Weights of a small image classifier.
Model: arch convnext_v2, norm rmsnorm, num experts 16, patch size [2, 2], depths [3, 6, 3], widths [80, 160, 320].
Rows from block 9 of a small image classifier, named by matrix and row number. Rows with one number within an expert belong to one neuron, the router's apart. Each number is 128 + 32 x the weight over its row's rms, rounded and kept within 0 to 255. All counts start at 0. Numbers have three digits each.
Before each expert's rows are labels from the 100 images, of 14976, where the router gives the expert most weight on average: "strongest on" is what is common among them. Only what is clearly more common there than usual is listed. The data: photos of plants, animals and fungi (iNaturalist).
# router: router (model.blocks.9.mlp.router.weight, 16x320, trained with AdamW), inputs 160-239
# gate: expert gate (model.blocks.9.mlp.gate, 16x80x320), inputs 160-239
# up: expert up (model.blocks.9.mlp.up, 16x80x320), inputs 160-239
# down: expert down (model.blocks.9.mlp.down, 16x320x80, transposed), outputs 160-239

# expert 11
strongest on: class Aves; order Accipitriformes
router.11:123066091139124172115166103117168133103106165132090115105131109157141181135138130128097139124158098116221074165058142118219103158108135145138082163109110104151117185181095138132140130117131096091209149120120155114092158141176142058157142106
gate.0:105137082165118128094194101105185135119134126133159139105151107125134098084149190100113116082132212107113123114161169117191102120112140177097097106135117100142106101084132110143141111124108162151085152174134132100187133151099133056161147102
up.0:133136123140095152124093110114142131151107147064148114151152150126023096107118072137096103125110136125115146099145101128099148115124093104163125217085174112132157079119094158132103127115150073130137172135168103099147199097172072174124156169
down.0:184075104168150137164128099161089187141119132083075117082092165122145136194116112157106115134146152083130096122121091141127156162142096119150118162214131111135102103115083146105171076148108114119156117199140150129100146082155152109150140098
gate.1:118140122148185141131107147170183122118126189122113154089110159134118143126126099139129112111094189085110068142158134183180090121112078094091111172067125110043131070107055169128093113188110137143117138107141068112163107131107112085148174139
up.1:141178144143184140124105144144157125157140205115114137129133163102143129120124108121119126126110207096129076147172135143175109137129091102089147181135133115046089093147093156138112166193106128150099174105132105181135161113089144118124141112
down.1:117042119140124091167203125160114175132133143166124168101095088126114137157124173104169127131158173106089170166073198153153121126122163144081113159157120089131159162089138180106132124157072126165196205099142154139131075107152162088152121136
gate.2:085127201141112159146119110127108153120150126130141118135155093149147130176093106126158073135192077147115178096116127060189137122124080128063099169069123150160091179141132072133148161145146202144144160134095128121144085113152129083119142134
up.2:176115109155113096120149162104118093147122137116083137166110154124112133136115082150051129130120191086123122178137129204113135141099231095166175064161151102102126091148156131111141052088123086092150123088129151129120134171135138133159072107
down.2:148141173180100097105129050168048105131149165169088113128158127143128157111133113131159130152127147144131144150159082150129140123143127120145113079112139102109152130150100109076098152109101131102148133190109114103177154086136143122113122154
gate.3:089142131076134088127086100154162186126024113119094084140138125118185105098139142133114075141122127127137096147102119114140118125135140111127158103242181132098113146193114100118077130127099173140137137118133174169089058126111129120127107104
up.3:162022124131119112118206153125139117145139123118173153144108118104135111182116158116143105115144167135147099111085148117118076127128093103072136093168061052142154147113114164160155119115107097067138098134126164081139181128066105113106115168
down.3:166090125065148093091132097131184100092161121133102082096162086120190112087123104152106162125131140130160093164163090113142112124171122159151107138099132100120088111098139153194145114153125138115103111163132131122121095110141137109055153121
gate.4:076138157175143084067106094117149156133079117113089106113196148134092173067154097136164104154118136101115101093133164115095087134074099127119137110170110132120160135121077164117090115121127168163120134151135101162141147148093122140062118151
up.4:119114157181113113106190154145100119096121131107108158112193150117141186133170135173139156154126192144166115134160102164164126154112120156190125083116140140125100191117107182100145117119107130138131153100085153115170118119105146137160131107
down.4:133112103142147103146184156116123098122109115147124137070097178163164155164121116167116154138113086106105080086100170118136112156136091071158140172079082099160139068062101163066127165109189109138124111101155153150104153144102122103150147175
gate.5:143193089079104190162123104136153145134149108104160105132161145157134110092098176114100165104102137146136174136094194160132132075087122115099152142213095166117096164136100148153104063104124098097095138119076116126127149106147097124155198109
up.5:130112158149200129112106140163112105096097148155105085141093136130132125165129109119111091189137125106134059133130110156180138109122124121110094147053130072106098163089120095126128143117117147176155144130145138148067124140195148126147138161
down.5:133143088138169121164102122112104149208084114142126135137129102144074130117132118125140153115160150134134149127142169146193143137126107154088133146111112159061142062167166148134132124141103118052166092142149122159116139126123144171094101116

# expert 7
strongest on: kingdom Plantae; phylum Tracheophyta; class Magnoliopsida
router.7:099148167091065135091139132108123166148090099135112171167099167159077085116034179162102121162137133083091145122092100158124125135135094111174141120114138139100134151142089155172120149099129141156089131122150097108124095142130147178095107126
gate.0:073041161106152107154162072098131127149103135100208125179060181128142100126143144142156102131161141120147159136132137120174114134193115152114139110176140084185123164116162125152135124122176163134151089152130191043093135083159160136143091148
up.0:053185008169074168105117164103093085158121105197141088028173115149139096124119215086110123147082131129143132119094119142142137129137160149104119149090109152097200137139096126116119121124137128199134121153124117138205086087101100137158176103
down.0:146130126132140099169141086143134047144102104115167069161110098189086131088094185152061163102120138124106165172110103153122160140119132141122097130076125114126112115121119126113082114114108130123204163113123160131123109089101092131113141127
gate.1:101116082143093175195073151116200145100084111183148115065119135103122123108104164110125084126124130121115098115142108130106127157112039179112146137134139124051110092140121108134174051153160080142138107107160186166160073141165106122167138128
up.1:164114150103140076074161108102071127163103152090088156187117131148109127113126082141116152126108165126132160160138150096152093091124191109159103133167125141155121182142134185094038161142153156082143145109074105129075106068092140124138097118
down.1:169150070225113148182113108092162132094127079166130107076099129154113158112153135115159109141130142135110150061087082100159090148161146021103124176135133151117189117123107160217134142124153103197077103151154155168167138126131108093141139110
gate.2:108159086117120144104150137109144124128071107153129085153147120134130135171144172182077143132178099101092152104109135115120099142162139166117136109153123156119129116144124074163126235175125165106119117235120108094180147121123107173127136084
up.2:151117159131144147117070153190161147164154127143117176159166134111082143096122136104115099097096107094169083096201131166157144119121057070131092114136137086171094121127162153097076092112134124112164138069121181140114116119166153125113115130
down.2:117142108078147124095158070139134150099190147151108117149119139106203105134142081115106156125146062113188178137107126132160183091102156101115136098126130188125159192152150209124119169097150094158139152094120089123111129173132074076104132138
gate.3:173165142050092109109095170115154126163036137168118072137099116114117157131158121104133170133112064126171145091158133139047105131152171136105133171121112138112164112129161101105077113092095193046143149166147148101104149156132121112069141179
up.3:097099098204126133136180092118062139086178063122129159131141134147163133131103159148094154101102167136080128138101132120197135124133116132190116111176145111139151105122102143112174100111179119160122097113133125152096075120162095090170083114
down.3:167108138137129112178093201106126141129053134133170104129057135157083110092101137141087137107114180143177153115177107139141164142140102125137120127127097150160128096097115155127081083098137119205074111143129171138173100127143105175154090087
gate.4:089115124155188150111120112064125156111133170092062134153141108106102133153118119167119146152113123136129125091086161205098152140122154156128127154102125089118151140152181148102135158136141127131150121095096130168123155108104141142177158129
up.4:189151134122158141128145188157135134171077133076131134097135166162123133151166160101255121157153132157153135124156102097064111121135182120146063101168165138147151153099064084154154118137125107090176105179141152137130148127163113134107121145
down.4:123104146091177186151175119128110067133148132143154150113210174106123119072150063083173128167127121172140151134200149109103116092141132106138156094128090169054126134161173137141156155081128093150150157132093137090069041153129144121146100113
gate.5:223124120147200134137088155154110138111114149146121106172127105131145159162115096144116156152120075104144143115089078176164147115143159095155127208108103139122083115125105112095072063116111121097113134140113144177144094119112099148108144157
up.5:185163121195101133127060157138137136116073123160140144111115147131110116227121127147147140099129118126141134086130096178131155098158090133118158143052153151116169121112144138169106113126118109165100152121125170206094056114152133154120130085
down.5:098170138120121175149174092112092175112102149136136148136097139075141195164136161141153130159151170148143106141159064165146114108111069047174150108144134125152122124113163108129148111172167097116106134155138108140117235099135096139066051140

# expert 14
strongest on: phylum Arthropoda; class Insecta; order Lepidoptera
router.14:117145105169102156108168129133142123132164072122139081144090130126114115078154107091118089072165177082100079146161171121151118152123138151093163163121127135104117170026087099079113102165190098149122153182168111106115169159130084130128165133
gate.0:093157077145123121085097098161145116141152100137199139100145108129142147183125116159053122064123111106059043174150188199165139085105113132116142106090142182138147137102155153131181136126126127154159087169142080087095115191142141118127129196
up.0:114171129089155156130144138178104137134147136148141127091116135133100146081122133144187169082152125128146101113134108184072101115118134147102164064112163157158153167105140107157098050173139146163095115172130186057116148195134114133095145127
down.0:154139117105177084158147056126180184071126123118110111114069120167113099171179136147096141114134042126091171105144089086123069114163097123161169169158124224161095083109163082127100145138127102180093148132124115144087184069107112130126122124
gate.1:136090160162112187147114169166149161143131162197235083101092104144149164185143154153177128111068162119106109088118122147129105102131115097100115128131140142107123176153148141121145127203099129164189085090115140138140106098072129165137089201
up.1:103124122148143125160132140111121112133168158177167086106112130138140137177123144167162153075104148118071102092105137179104094079117081163118145164173131155108196170104142118129103094127144122147138118153095059033123093114129112103120120154
down.1:100163094103174098146110171122151104229152120116099149159127125112152134151079171143125126120133134116106141107109106109113135125163099086124126153085081166155151101122152173100137134183159197159143103115147076106074161146153112174100134151
gate.2:117077130038123193132140118155091152174113172149133077157157148136112152061156112123134105145177082113132123104176137117057100106171174152083108120168128190175142087124178097116133102151093119117137109152077164174101137127199141039132121141
up.2:111161156137141139118138086126107141092153094147170102133161131124159141090100171138129108123176187128137132145110145146222117125118156115123124184127124153160103151128168098158179077122120131118098135131140156056108155084130167095172156085
down.2:165121170095147127148128066169088093089103096133118136084098127139081140108188110103131085136178091109090130112086107098145107112152138130153146095158160115107135171144157092071132163138100166147100090195117073134129215127141158146117137143
gate.3:064117114080164134141119096118106105197218141149100106138174134132146109132132199096128077124104108126109055083142133137083178101144055150109206141094128151121090176121114167109170130107173121171155152110136149169121158062148146133095165135
up.3:196165072104172204125139106192169060175166139146100094076104121121154116128124105115062150087085143118139116139082117158134159189124080132122155121171109141074120175120142199117183146106153174152100131111151088134122144098109129140134162080
down.3:113151119140134138137161109124149147105101122136158128117053096110145145145145146090095130102141130090179089193144020135110161105162156231131094114131149120152184131083095120113136150134155102251103170160127126152167097124198145132094099138
gate.4:168105127115149119151117184097145124141176115132149101167128127139173126088108057091154172117160113120131125137082156081109153132130200113157104119095198094141119170155119076132144169137088133095128175153104079153127181126148130140102154146
up.4:173119101148127117194121184121133139147213118099159099120070099127157121142114094087113156150165122126115161138114146081115160133140161086135144108129183149109077151108105152144134165161069140128074175164096123126106195139132172144093133137
down.4:127118128158095111154103119124101121145105136110074160118126110175136107183157161137135147148093163103122129109110179149168153119103149148109119131114117088102043070139124134092094136097105143114165098090092155195168162118165125119091106130
gate.5:160122098097162122133121140136185139128133154149132123142113135116175115080158065137108163070141195150170177100105125114147089111127069080119132132125080170141070145102142084146127146108139153154136155150093101195137165129069176129148165131
up.5:112136120134079113073181115133104129100104124173079146089138177165145183121089208123121131122111074113143064129118135106122136115111148173153124097122163094102179166198115174130120100104087128106124082110140108094117158113151059150134085123
down.5:180089115126127149145193145102132137156119145130132142091076144074066126068148115103085128184119189155076108104152098157153172145115092106148148108113155151125123150161126191113124107140143240118093123149127121105108146075122133096159114101

# expert 8
strongest on: order Passeriformes
router.8:110173103132120119088114131143151130110189116132147152141105132138121149173127165086092138210061095161136161077188119141111138092100150124191131143101139136157112133151168110122096101096100114075111117119049171063133098169066126143159143182
gate.0:131100118162167134090065078116159127128141144091190135146192111154098165145114187168116083084107152137161126113126089148127139100148137156068134183099122098161128149135124096130180183117080106107151128117095184161088124097212173127131168216
up.0:124111122153146085125058078128199129128159125085202129145114105139157147111125160147101105099054127126191135105200100119099186140153162154117128136103114127125145136123128112146182136108068103181154114135103190142114189114196103134132171199
down.0:124118143172123161193093162103145102177145078134121140109123108127102147157119145126147113164108132153102147085133191195142112148089121127101105030145124098153133074164121143110097141128131120125192140131132117141141182145126174148115142131
gate.1:105131156089110132085090141156061112135064132131157144109178178119122114171113177134093175120156070131148136148098123087112138137106198127135141123157146132148123154190170062121105105097111096122163159171121101137133064162140155077097135137
up.1:143118108123162108119121045134145131121103128154167118134142139107084131131114078154134186177126014112107125192118101131139156092107152117146102085107148143107113146116078090128143134114101137113113103154092102058133112158124152135119102058
down.1:082127163127099137141150136168116165144122114072117135168130115160154142166144116133102094138145124177106116103092119075151160137124122167146139154150126115121101117125102141128067164183167120211123095154129164128118137150122174168099108128
gate.2:165178142121134160154172143140116163124130130129115137178094163122112123082116157143138150128147118123096113151130147145155142089181165143140083154100090132138115089090174151128116074108168086130159119083142062093112141086189148099147114141
up.2:093159138193178139156145137106125129103140134070104088148117160116125114136106148141170163129099163128123146143121103186133167060129157096152115159188082199118168122117058151133104105085166119143109098025092093172148109107183163082134142124
down.2:112085115107090098140122072179141076146164122096114140192148136137130110072139156114119117109125142154122142089095167172122113135105102100155098184095128142159125150129081169107170096165099134073104139152121089144120134128148162162069084117
gate.3:145124140077110154101144109157138098193158119028052126136127095099104134088105187158137141176150120145090081080159091155204065178128130098140126154169092177142110134162165103109112132136110139149136138141105208148102187163161102164083087134
up.3:107134137084122123123115139123082125174126101019074107137157095122102138110132187148139153173182119128083126091185104169211085141133138107161112182166097195147126135179144133133110123154122130146130126129104201135097167139146105140114087081
down.3:058107157118125099137157112115104156081152102190090103090157117130154085128143170106022097142183121109072161103136072098102117132127114080112066148155173122154212154131128102140102116102112112142156131164102113132104093104125123127130074112
gate.4:142076140064129114158109098097148162148114112111176146137127085093116121098124055105111112177115164109153116122137189105118097145164174084160144122119135183071097087101155072106122138108124203147120113105117165104148121134135144075130132141
up.4:177113155075169106122111070114122162190177135124129116128104114112155117151094069111130164116092189130147140124142200107088162186149180107196172131073125171083032132166104109113110164122145155125087147116097124121156123147137119092137192096
down.4:081126122040100113066153206091073122097116123082145140118172144088146118096134096112133099158118119130111151141116051122101114202145203127130115199151161163152142172146164198136126166174136160046095155106163142197173159135140154170128136109
gate.5:102148153169163094150090117108153137161188144145075120219139107117126126124133113157120144081128146108127106122114140134124121151142058117097126153158136103137120151086136140158096105170064148147131160116105172120095167113079142156117150162
up.5:136159158191125096132095133160142148149182113112110115218108107127124105156103132154114091045115135091133099101108135151108126105160092119129136147132105158150110166163184113135096117166098148168122123113092195178089177081088174111111115121
down.5:100144134198134158101166144120129176160141181129201104099175153144136165156069094065144108124129146173127107112139136130121166135164163145113130114146117089060084091132137114158090116117145104175086132119074127128141183132153143160076146137

# expert 5
strongest on: class: Aves; order Anseriformes; family: Anatidae
router.5:145116163116112101078129132111124128145183121188147154180094121162092171097127178175097147125118202103072161151190140162134091189142121095146069086096116161081103116085134162091156141098139091145115093141134136112157135080126111143119139084
gate.0:056082105158157140089082162096075141158189153112127176167133116127158125112130176116109084198109171122139172162174104147172087172141190150094145121097137102138114110180119115139112151158106122127098086115128101140142176121105154111190142072
up.0:187146153138150128150082184116100157133150094133151110190159118111159100103144093172140112141152181144121199148155071110137140147128129095140160178114104178140142111164073169126137138164115152124129142092150131151171081104132146101099073154
down.0:090135118052081140124108139112126173160171108093133105120137113094080111115101067116166097112119169094126167113071139107090078108120136131095117054166145125160199138111108129131127130124107146077113140148124134092141168147139120119070114134
gate.1:148030122121070055105143153173095150137092164087129113125174144152165133105124116144143203167135065098162129120145141126147122118162218191104173165100129110156079087151147135154184144157138183066141138142072097121148130108151125107162153140
up.1:099120093133094132145138143115150138110097191106110162132132146113125140080104149126170186165153107108183122148140140172095127139159220160140172126115164113111067098116112160155161093111147125134138125189107140063119117182124124174134163118
down.1:112132150160108123104152117144111079073151101151092169070159093106115171083140166144208120118131049101145161112111144082167169172145123133107161140086133188095161126094112137108161134120105146115110144160036137138164247159092126110059188128
gate.2:119150081110119091153111086105079142138124138151142127132169108133185151097134152129127121109154109142073089129099095148108163152157123178078161086169140116163191155156180100142158063123133155102092178109125185108164144121114132152144085156
up.2:146180045133134154123098086136138136136116154127102100176105119116117086140100175129173149108131132073095120081103125092118138149074114146148176105077101118138150104091202104134113108096136081139176151086070149175145076117135123110177091075
down.2:180131126117106170124113152082124186117039188168086111128124127116176129131113195128125104158131114172130121136154070034126080121086126144097155112155104105078117067151090204091131131105117111102112129118071148157121148106167145162089128178
gate.3:169149124156114146134139142126118079164118112161137136165183126155185135084151193132131105110129118140099066094073170083134178108097100135104185090132127139126139150202134140142143114113131141097186122160138083126163170132129113142116132177
up.3:096138165036155060122154083120106129153183144071109097104125169119071118123118077081129166119106155121108118127145077150151101080163143121148146136151168110119112117115164091057108072080117124195108155074102096170143149143136122174114178107
down.3:061120088144147141134159143064191103084109130073126122100085090160114122118116100130185128160093133102098138204123121095074107169148075137110083116105083178149099115190080130129149170128135126087171139154109065119169068087098145083116129127
gate.4:138123100100146106166174104188117090116099151173109128150105130155128098164114173117091098129111148156115145141102172129164123095150112090129107176187157149089081153162063125112143174126108135116144138106089051105130177089104109173126084140
up.4:178206156150139159108175095130134109036139117036107160104139144105133138142130099153102117144102133098153112130051150112115110183133142154088121152111084132124130079169183145117177114123154129090092099141115145175128169106118113074176079118
down.4:125096147133090123147083158153107095092126108130133153168105136149149095147150161144106126150178154114129080110081085157097152116159149099095074064066121132163087132091140105112148136096143114107186099127152146167131044094112115150125121132
gate.5:119144146170140119204118116148141156101171097123053080129147128148130102109124104138191110097114117109099154105119155149198144088111106119133116112101100145146154100145102143166153072156089194142081116111086147122194172146063122101162130136
up.5:106136141137122156112142181138144111140121127117144140158153110109139111119129104147177077130105127140152103142080104125086139158083155143146127146141091111129131118162133119095172142135180075126145163170164115170170117181143127110129167103
down.5:154154067079177101139134170126155079119118126136134091096113062127145178126103079079142117099115103158151157092102076130112085140092138184016139120110134137162161114143126129017121120117088171161133125079165118109122137207086157150130126133

# expert 12
strongest on: kingdom Plantae; phylum Tracheophyta; class Magnoliopsida
router.12:104150147160123121160162121135131148056143117113182181112164067060087084101122143086088154111144138109172154200149154076090090105139143122134112098082121090084105098130174088122177193146130125175134130099129112167158169121146071131137124088
gate.0:106133158104143129114146116163105091178141114041135108186139115116121087067133086141146153150130152113091165141139152196134129141127121126104122092089172097089139106161122053116137158139181122142077129158159127119084116145133102139124118109
up.0:116144117118152171174097158083116123135105133105157111137112127141143111046109095165183128164132116096131099143152147173153119144134123122153154101177085111086111105132169106147125190170135088114099122196091061156079129143087102147158072098
down.0:052071125154171077121151101141156119101111151085103128160095178172103119125103104152104101120146180115119107095181188134124108142100136136100122075162144180165169076121120114158125120099072127136145158112119152110089124134122159083131095176
gate.1:091124113159108174063070152143121116141134123075137100124099141106152104208122084109086098033168099133129085148140149131115138079115094125039140174060097155155100112142118086105149153157120131178125134158144067188169146144158193117181108116
up.1:095164084107094145134061142118112173191113097112168144085092114103153084179151049107081114083138086126158115116137155123103117097079129132089108112059124171096116144152132057056139160117108078199157129162189127185171132189145183140147155118
down.1:120160147109116139108135134047111130193126135116089151181124091120135122146125084091101114141138131087099085172064179141115108132097133170061111105099127122148096182111154110124078106126160123113131096131143089136122037147103122122160184179
gate.2:131104165120123144117133120123137163179174125168148127103114111144098161185129151195095163111113113137158133140136133083109097101176139141130113114088153151143141086088125174165107164177096083087132138138167118146174113128161132131170061130
up.2:140102155137143104124060116134142096112103129109141166149144121129106076040139083122171086095105084099130123111163109203094195154127140121132117156072120130140132114154094121147117101108138088165138119141143177100131146120123101147112179142
down.2:114193162155126116117046139147082130138149119132088091091138129105145109137130138122140117144094146103153155101173098135125130115160142138141138171147137084039056214114144160117101136129107072111113115183106098132103091096131181103153080139
gate.3:132185098109117066124082104162132159139101138180169148113105112098120117083107199133161108180127138136103121095091112073121180159160109120134134147135121091154129117090175073090163121140126198090106106134140047174088139154114126070090081178
up.3:165180131096098117135062109131152118133123093139114131131166112130140120081112193152140080154111151131110109148120149114155151171125081116082122165095118080140084143108129093099155134132170165101099121134132081147108102087108115033133124159
down.3:132164202086170143132084146152109132130126133135118111173154130118195157112133145105124074092138143125175242135108115100128118084146141049071118111201100160138097110093155120108069137198123177061176119122138138100081099194156171108107110145
gate.4:129106110121127164095158131151098154153116136137148148182161159107088156116093102176206098176133148150139079113118154126113092088109089131077158144196174145117121085139094122158144133053099107130110076146167122087091148066106111187141166172
up.4:141102088135152112149141169169152128108158132089110175123128135131121142111170121106145089106118084144105152213073079172173125102134163157103139157161139158155133110154132140132157123072168157129146133128124071076129095166074120123156092117
down.4:100139103115097121161074186125129070083151077149098124143192110177110147080141154159108140125144091149154105148155068141116124117151153133083146103136128140078157157164131139194125099160150123130142133037115116112165030123100146158087153152
gate.5:191103139028104078138141127116080116144133102137156090123097108142185093167095158102090160125121145129108133174136164138121127132105082140141103142074132177077137134124064155143150096100120140104090119148112078135124067155030116105124126090
up.5:140126124151111179122167156103087153131206132138181119094111114128160131177127039162123108127155053121139107158152145098166169133141163160100141180066110149158131197098144130079146146121102123104137133117139100149065130164217142127131125109
down.5:075125107184173084132127165150211185127095150054102097131176122137108125091150103117190109143121138104113122120119152159068138146116147118138135068097131080140118137119107058091151132122133126125094142129103185092084143132140148154114133203

# expert 15
strongest on: order Lepidoptera
router.15:121147074114177190103092132079153146140149152095099130174099183102110091140113087121143135149095102102099143173092169087107139119077113118138114134066125161087136177159158127106102078122139201104139091093083119126085213111141099166098127157
gate.0:151083072106079066148073142083117154097098128173169140130168145120146134118150152161106102123124148131122161192145119090113130111154118133052088148102175111139114115137121098149124162095125167128141141163116134113153175074095125123101120122
up.0:146123110145088093147080136134136132159101140157126102164157106102034083201113174126147098173111104135119165149121143153108139145137125101102133143123174174107137136117130159067136110118094094111146116198181100167079116060153106128100122136
down.0:148125139173102113104115160034146099098166142121154146204094158135135135108143123084149133120097109125149120123146175120126055132126175114130122053126116150166187153097124133180161155099162109154091107103146174149173110137163150131134138070
gate.1:096108122129150084088064149157128118105151115171119167089163129137164109135128134109133115152149138167140111105167138124176173146116123137092099137089068121126199096096121127119157084097093127145154099113155153090167168163149126122129114180
up.1:144078172141090222176177171098115154188110107147136094126079131145112110120152169115112164132114109154118109128186133102158125174130140138158094123130128133133080136115134091089135168087146152153092134124131077088145148120157149084179143119
down.1:106086053138126117159117113133156125081146143116109120142125099143128105103138119152166160082115168112123164151135099130098118096141104126175157118078131160138162123116091152093083115114175097136169121147153153164130127147187081138148154117
gate.2:132116117145132120148113138115150124126036154181125119153136155124145184139118116150170133121111082143117167106122102158141073205167136140123148129126153121149112132136129084125072140174092108141162132150135016101188191155158105148118013147
up.2:163206158131114077079099103126140136106186083093051121108113106117055107096120140159065135161114128068173085118117167050125168114116147095101119158117149162134124124055082111126133155079154147101103118141060193106164058094137135082109178099
down.2:145118148122127136110109083140118073130157105093161158093131191177119141103146116135138152159159148095108096187165066163059114121085146186059132136130144124125154108140105089076149164139076106140110199125122135061224165096104156128143130124
gate.3:173083111178142181140128226163131138064121167177145094111130109140108122170127129106154098106106171160138047132154133061131154115130078075122136164113127128081146185059127158059058143130134088103124146121099116086123087123058082130157132221
up.3:150106113106158114138120163134090156074084115147126075092134123106162130028085133106131121101137163108135109108153066095134193123157093122167084164121086114116121166069139114016091113145158077131138158147042144093145123125135091132147147132
down.3:145138078167106212133082125121125127106149112094081074155094124095146111105158089085168163158157119169143165119165126163126079137118088080129120133181091137114120144121069070136142113134121133118109118145106137154120175130137123091159131141
gate.4:127160135146159158155148090160101144159111148109151109157164139124098136116134139091124086159092132129153124204096112048154130145159129146050125186134123166121161113077163141140182127095122128085117096147090088123205112135187079118149084143
up.4:098108116106121100112136121119073117118102137118128154106135169114206117122128105063150162181138093134155164131136130142092141140110184075163147095140134104099160126153130088120144083128085062116123106148152123174151108184110093157133160110
down.4:162146169164089113092150083078148127125144110122116165132108169135132107126085136166074106172147110148152129098160097143150129089076106165202099183142134076160088150114139124086150121135152093209158112096148130102103089175088119128115101115
gate.5:156172101110045089158109126101129153097112161152155123107085140137141138178135141100118131082112122125170146129103169139087159095141166108112139118159124154096140142139137111113135063167115157146136172170170135125022057161235123082133154163
up.5:106128158081133175114079121142113094182124125127093145140179141125114133072145070140089138133140192139056157151178093130141096112134109136175105130101132111133105151126122107137140158108142149085163139145113059123184174150076108157142156084
down.5:137121134189154106113154172156090078129141137083149152153108170097042127128158180108111139101159116089133150145097097164154087071151127092142112133104149152075087153179165076091152113077128139057133120103157134159172180106109112087117123158

# expert 2
strongest on: class Aves; phylum Chordata
router.2:111133135131162097084115158170113047113146151144121140162167103116098111212124072075148103171134116174134127148098152138126090126158178143088100170078091143128227125098128158116137121140152124088141091139139104154100108122065138165111133158
gate.0:063190069132129085143107067126156092144153096126059126111086137094122119146169047172097098109124148144140177182128151119195107124152122157106112148174147133102163143147122136147134086132136144091184113092173105157104125115150088112182127083
up.0:144079178116104146092150138108139191096106169164182140149140131138079095119132181127119094137082081132093127076140109084088132081149096081108153115077112132189120107099133139087159141094098141109064161122105115037138123161142127178086110150
down.0:098074112146164166143136089121135086115147139108112136154168136128132131094096130171109046152145079152095154130113128166106102163123149133188122106073156153150123253148121191129130113171129120123107078074126066138142191095122127112128164112
gate.1:159061122128110110107132156096124125094116104100135138098073115120080140177088183153155107135159171119104116153130118110171137150121137144165170092178117093104147127116135085149150050143114122118109118158153104136145118078125126138137101147
up.1:121085082127151197135128121147116187156169172143122113176122146107085116133137170121094122148161048175101149090066121137117108118162185152158181179120112077127108153135121127141094115197149107106150113140115146135158111125107141148136082148
down.1:090133111193106135142102129122143060165139072120134137135066155166154137152108115184139116142120140117091116149107160128115130148125142097120141130143145146153156134139130110070110147162150111115117165050139100122162133174170139130204106094
gate.2:196067106214156130121132114138151120140141136169054137097180128166091099190127194139132167154122131145113128100142132108120088084129146155105117099172102126096157090132124145175098166136126115106064134089108143009160069076081131146090067158
up.2:161131112217165182164214130166155131157160100141072151164129176154113086223111143131137160156079149132144108113159149131130084099144155174128132093171131123118137132086147126142069128150156154072096095118160151009079100125101123164110077169
down.2:132124173176097143117118226126131150167132146164124165213123147136159139135123114115117112135139166090139177130073138131149143183106112138144107115142133137126175142134150093120109114137097043100129141113117136117177145151139144160086152134
gate.3:087141177143119087105082151138092092148119121058175161110118161146192138147127150124056098170114144083125186123110132081144080131132067123155128165158141157156110127210077118152124107071092148174106115088076141180162138167098120147135165076
up.3:069204127078176139167135129132135117169160089188120154143149082125112137074120225162191155127099153126123124177166115113102180145120147113114102116214105122048131128027069096107094158153145104112095116092153063160160147166054090142179059150
down.3:143129172105095137096124103132110077170130168123139107114149194134123057166115152130098075138117124154153116128187111089158116129048118144141101121126156132095123180117095113147118140157171108162163117101144153108178162051092174130104141133
gate.4:099171144050128156085167128194081095156129143107134094129128118111198105170154114139057188105136139120146166118200111138137170142056135155145171196141147153129099107102122123103144162092066103139123137126140097190085109180107164090095094088
up.4:135147137177105115119113107135157107123184102109164198087142117158095133044107201138118140102148158113139162102100169212136123104168156091113052106123078122096152100171131132160122054133151112129110148085105157104131085140187122136132156160
down.4:137122105100120103139160083061121094143119164128126153157114124100202148117188132101103206145119171138108095109079131144159125098093104178105151091118094165161125178141138148138143118142106062146098096130129145081122098129115132200130130150
gate.5:123123095148088131186143158139107130061106105074089050131149142149205163096106175124117116150142058137196138129046131119075107099103169167122110136084144184132164132106113106151142144130157103206120118111095155119161107129182155102100182113
up.5:115132141129104092157158177127107113190089116125183144098149119157108119134117158101126136109134077143114136157104154161136142125121172159114150115096104152103125145168073142045044090111118115116116119193167143216124134104153122102105100143
down.5:037143109154148110101121161165112149186143104157103081102151170129114081126089079132128135127156134115164143138145204089133149141110158131155109161130112164165127156092151170140123107139131120121185133115097098150107181120116115164108135130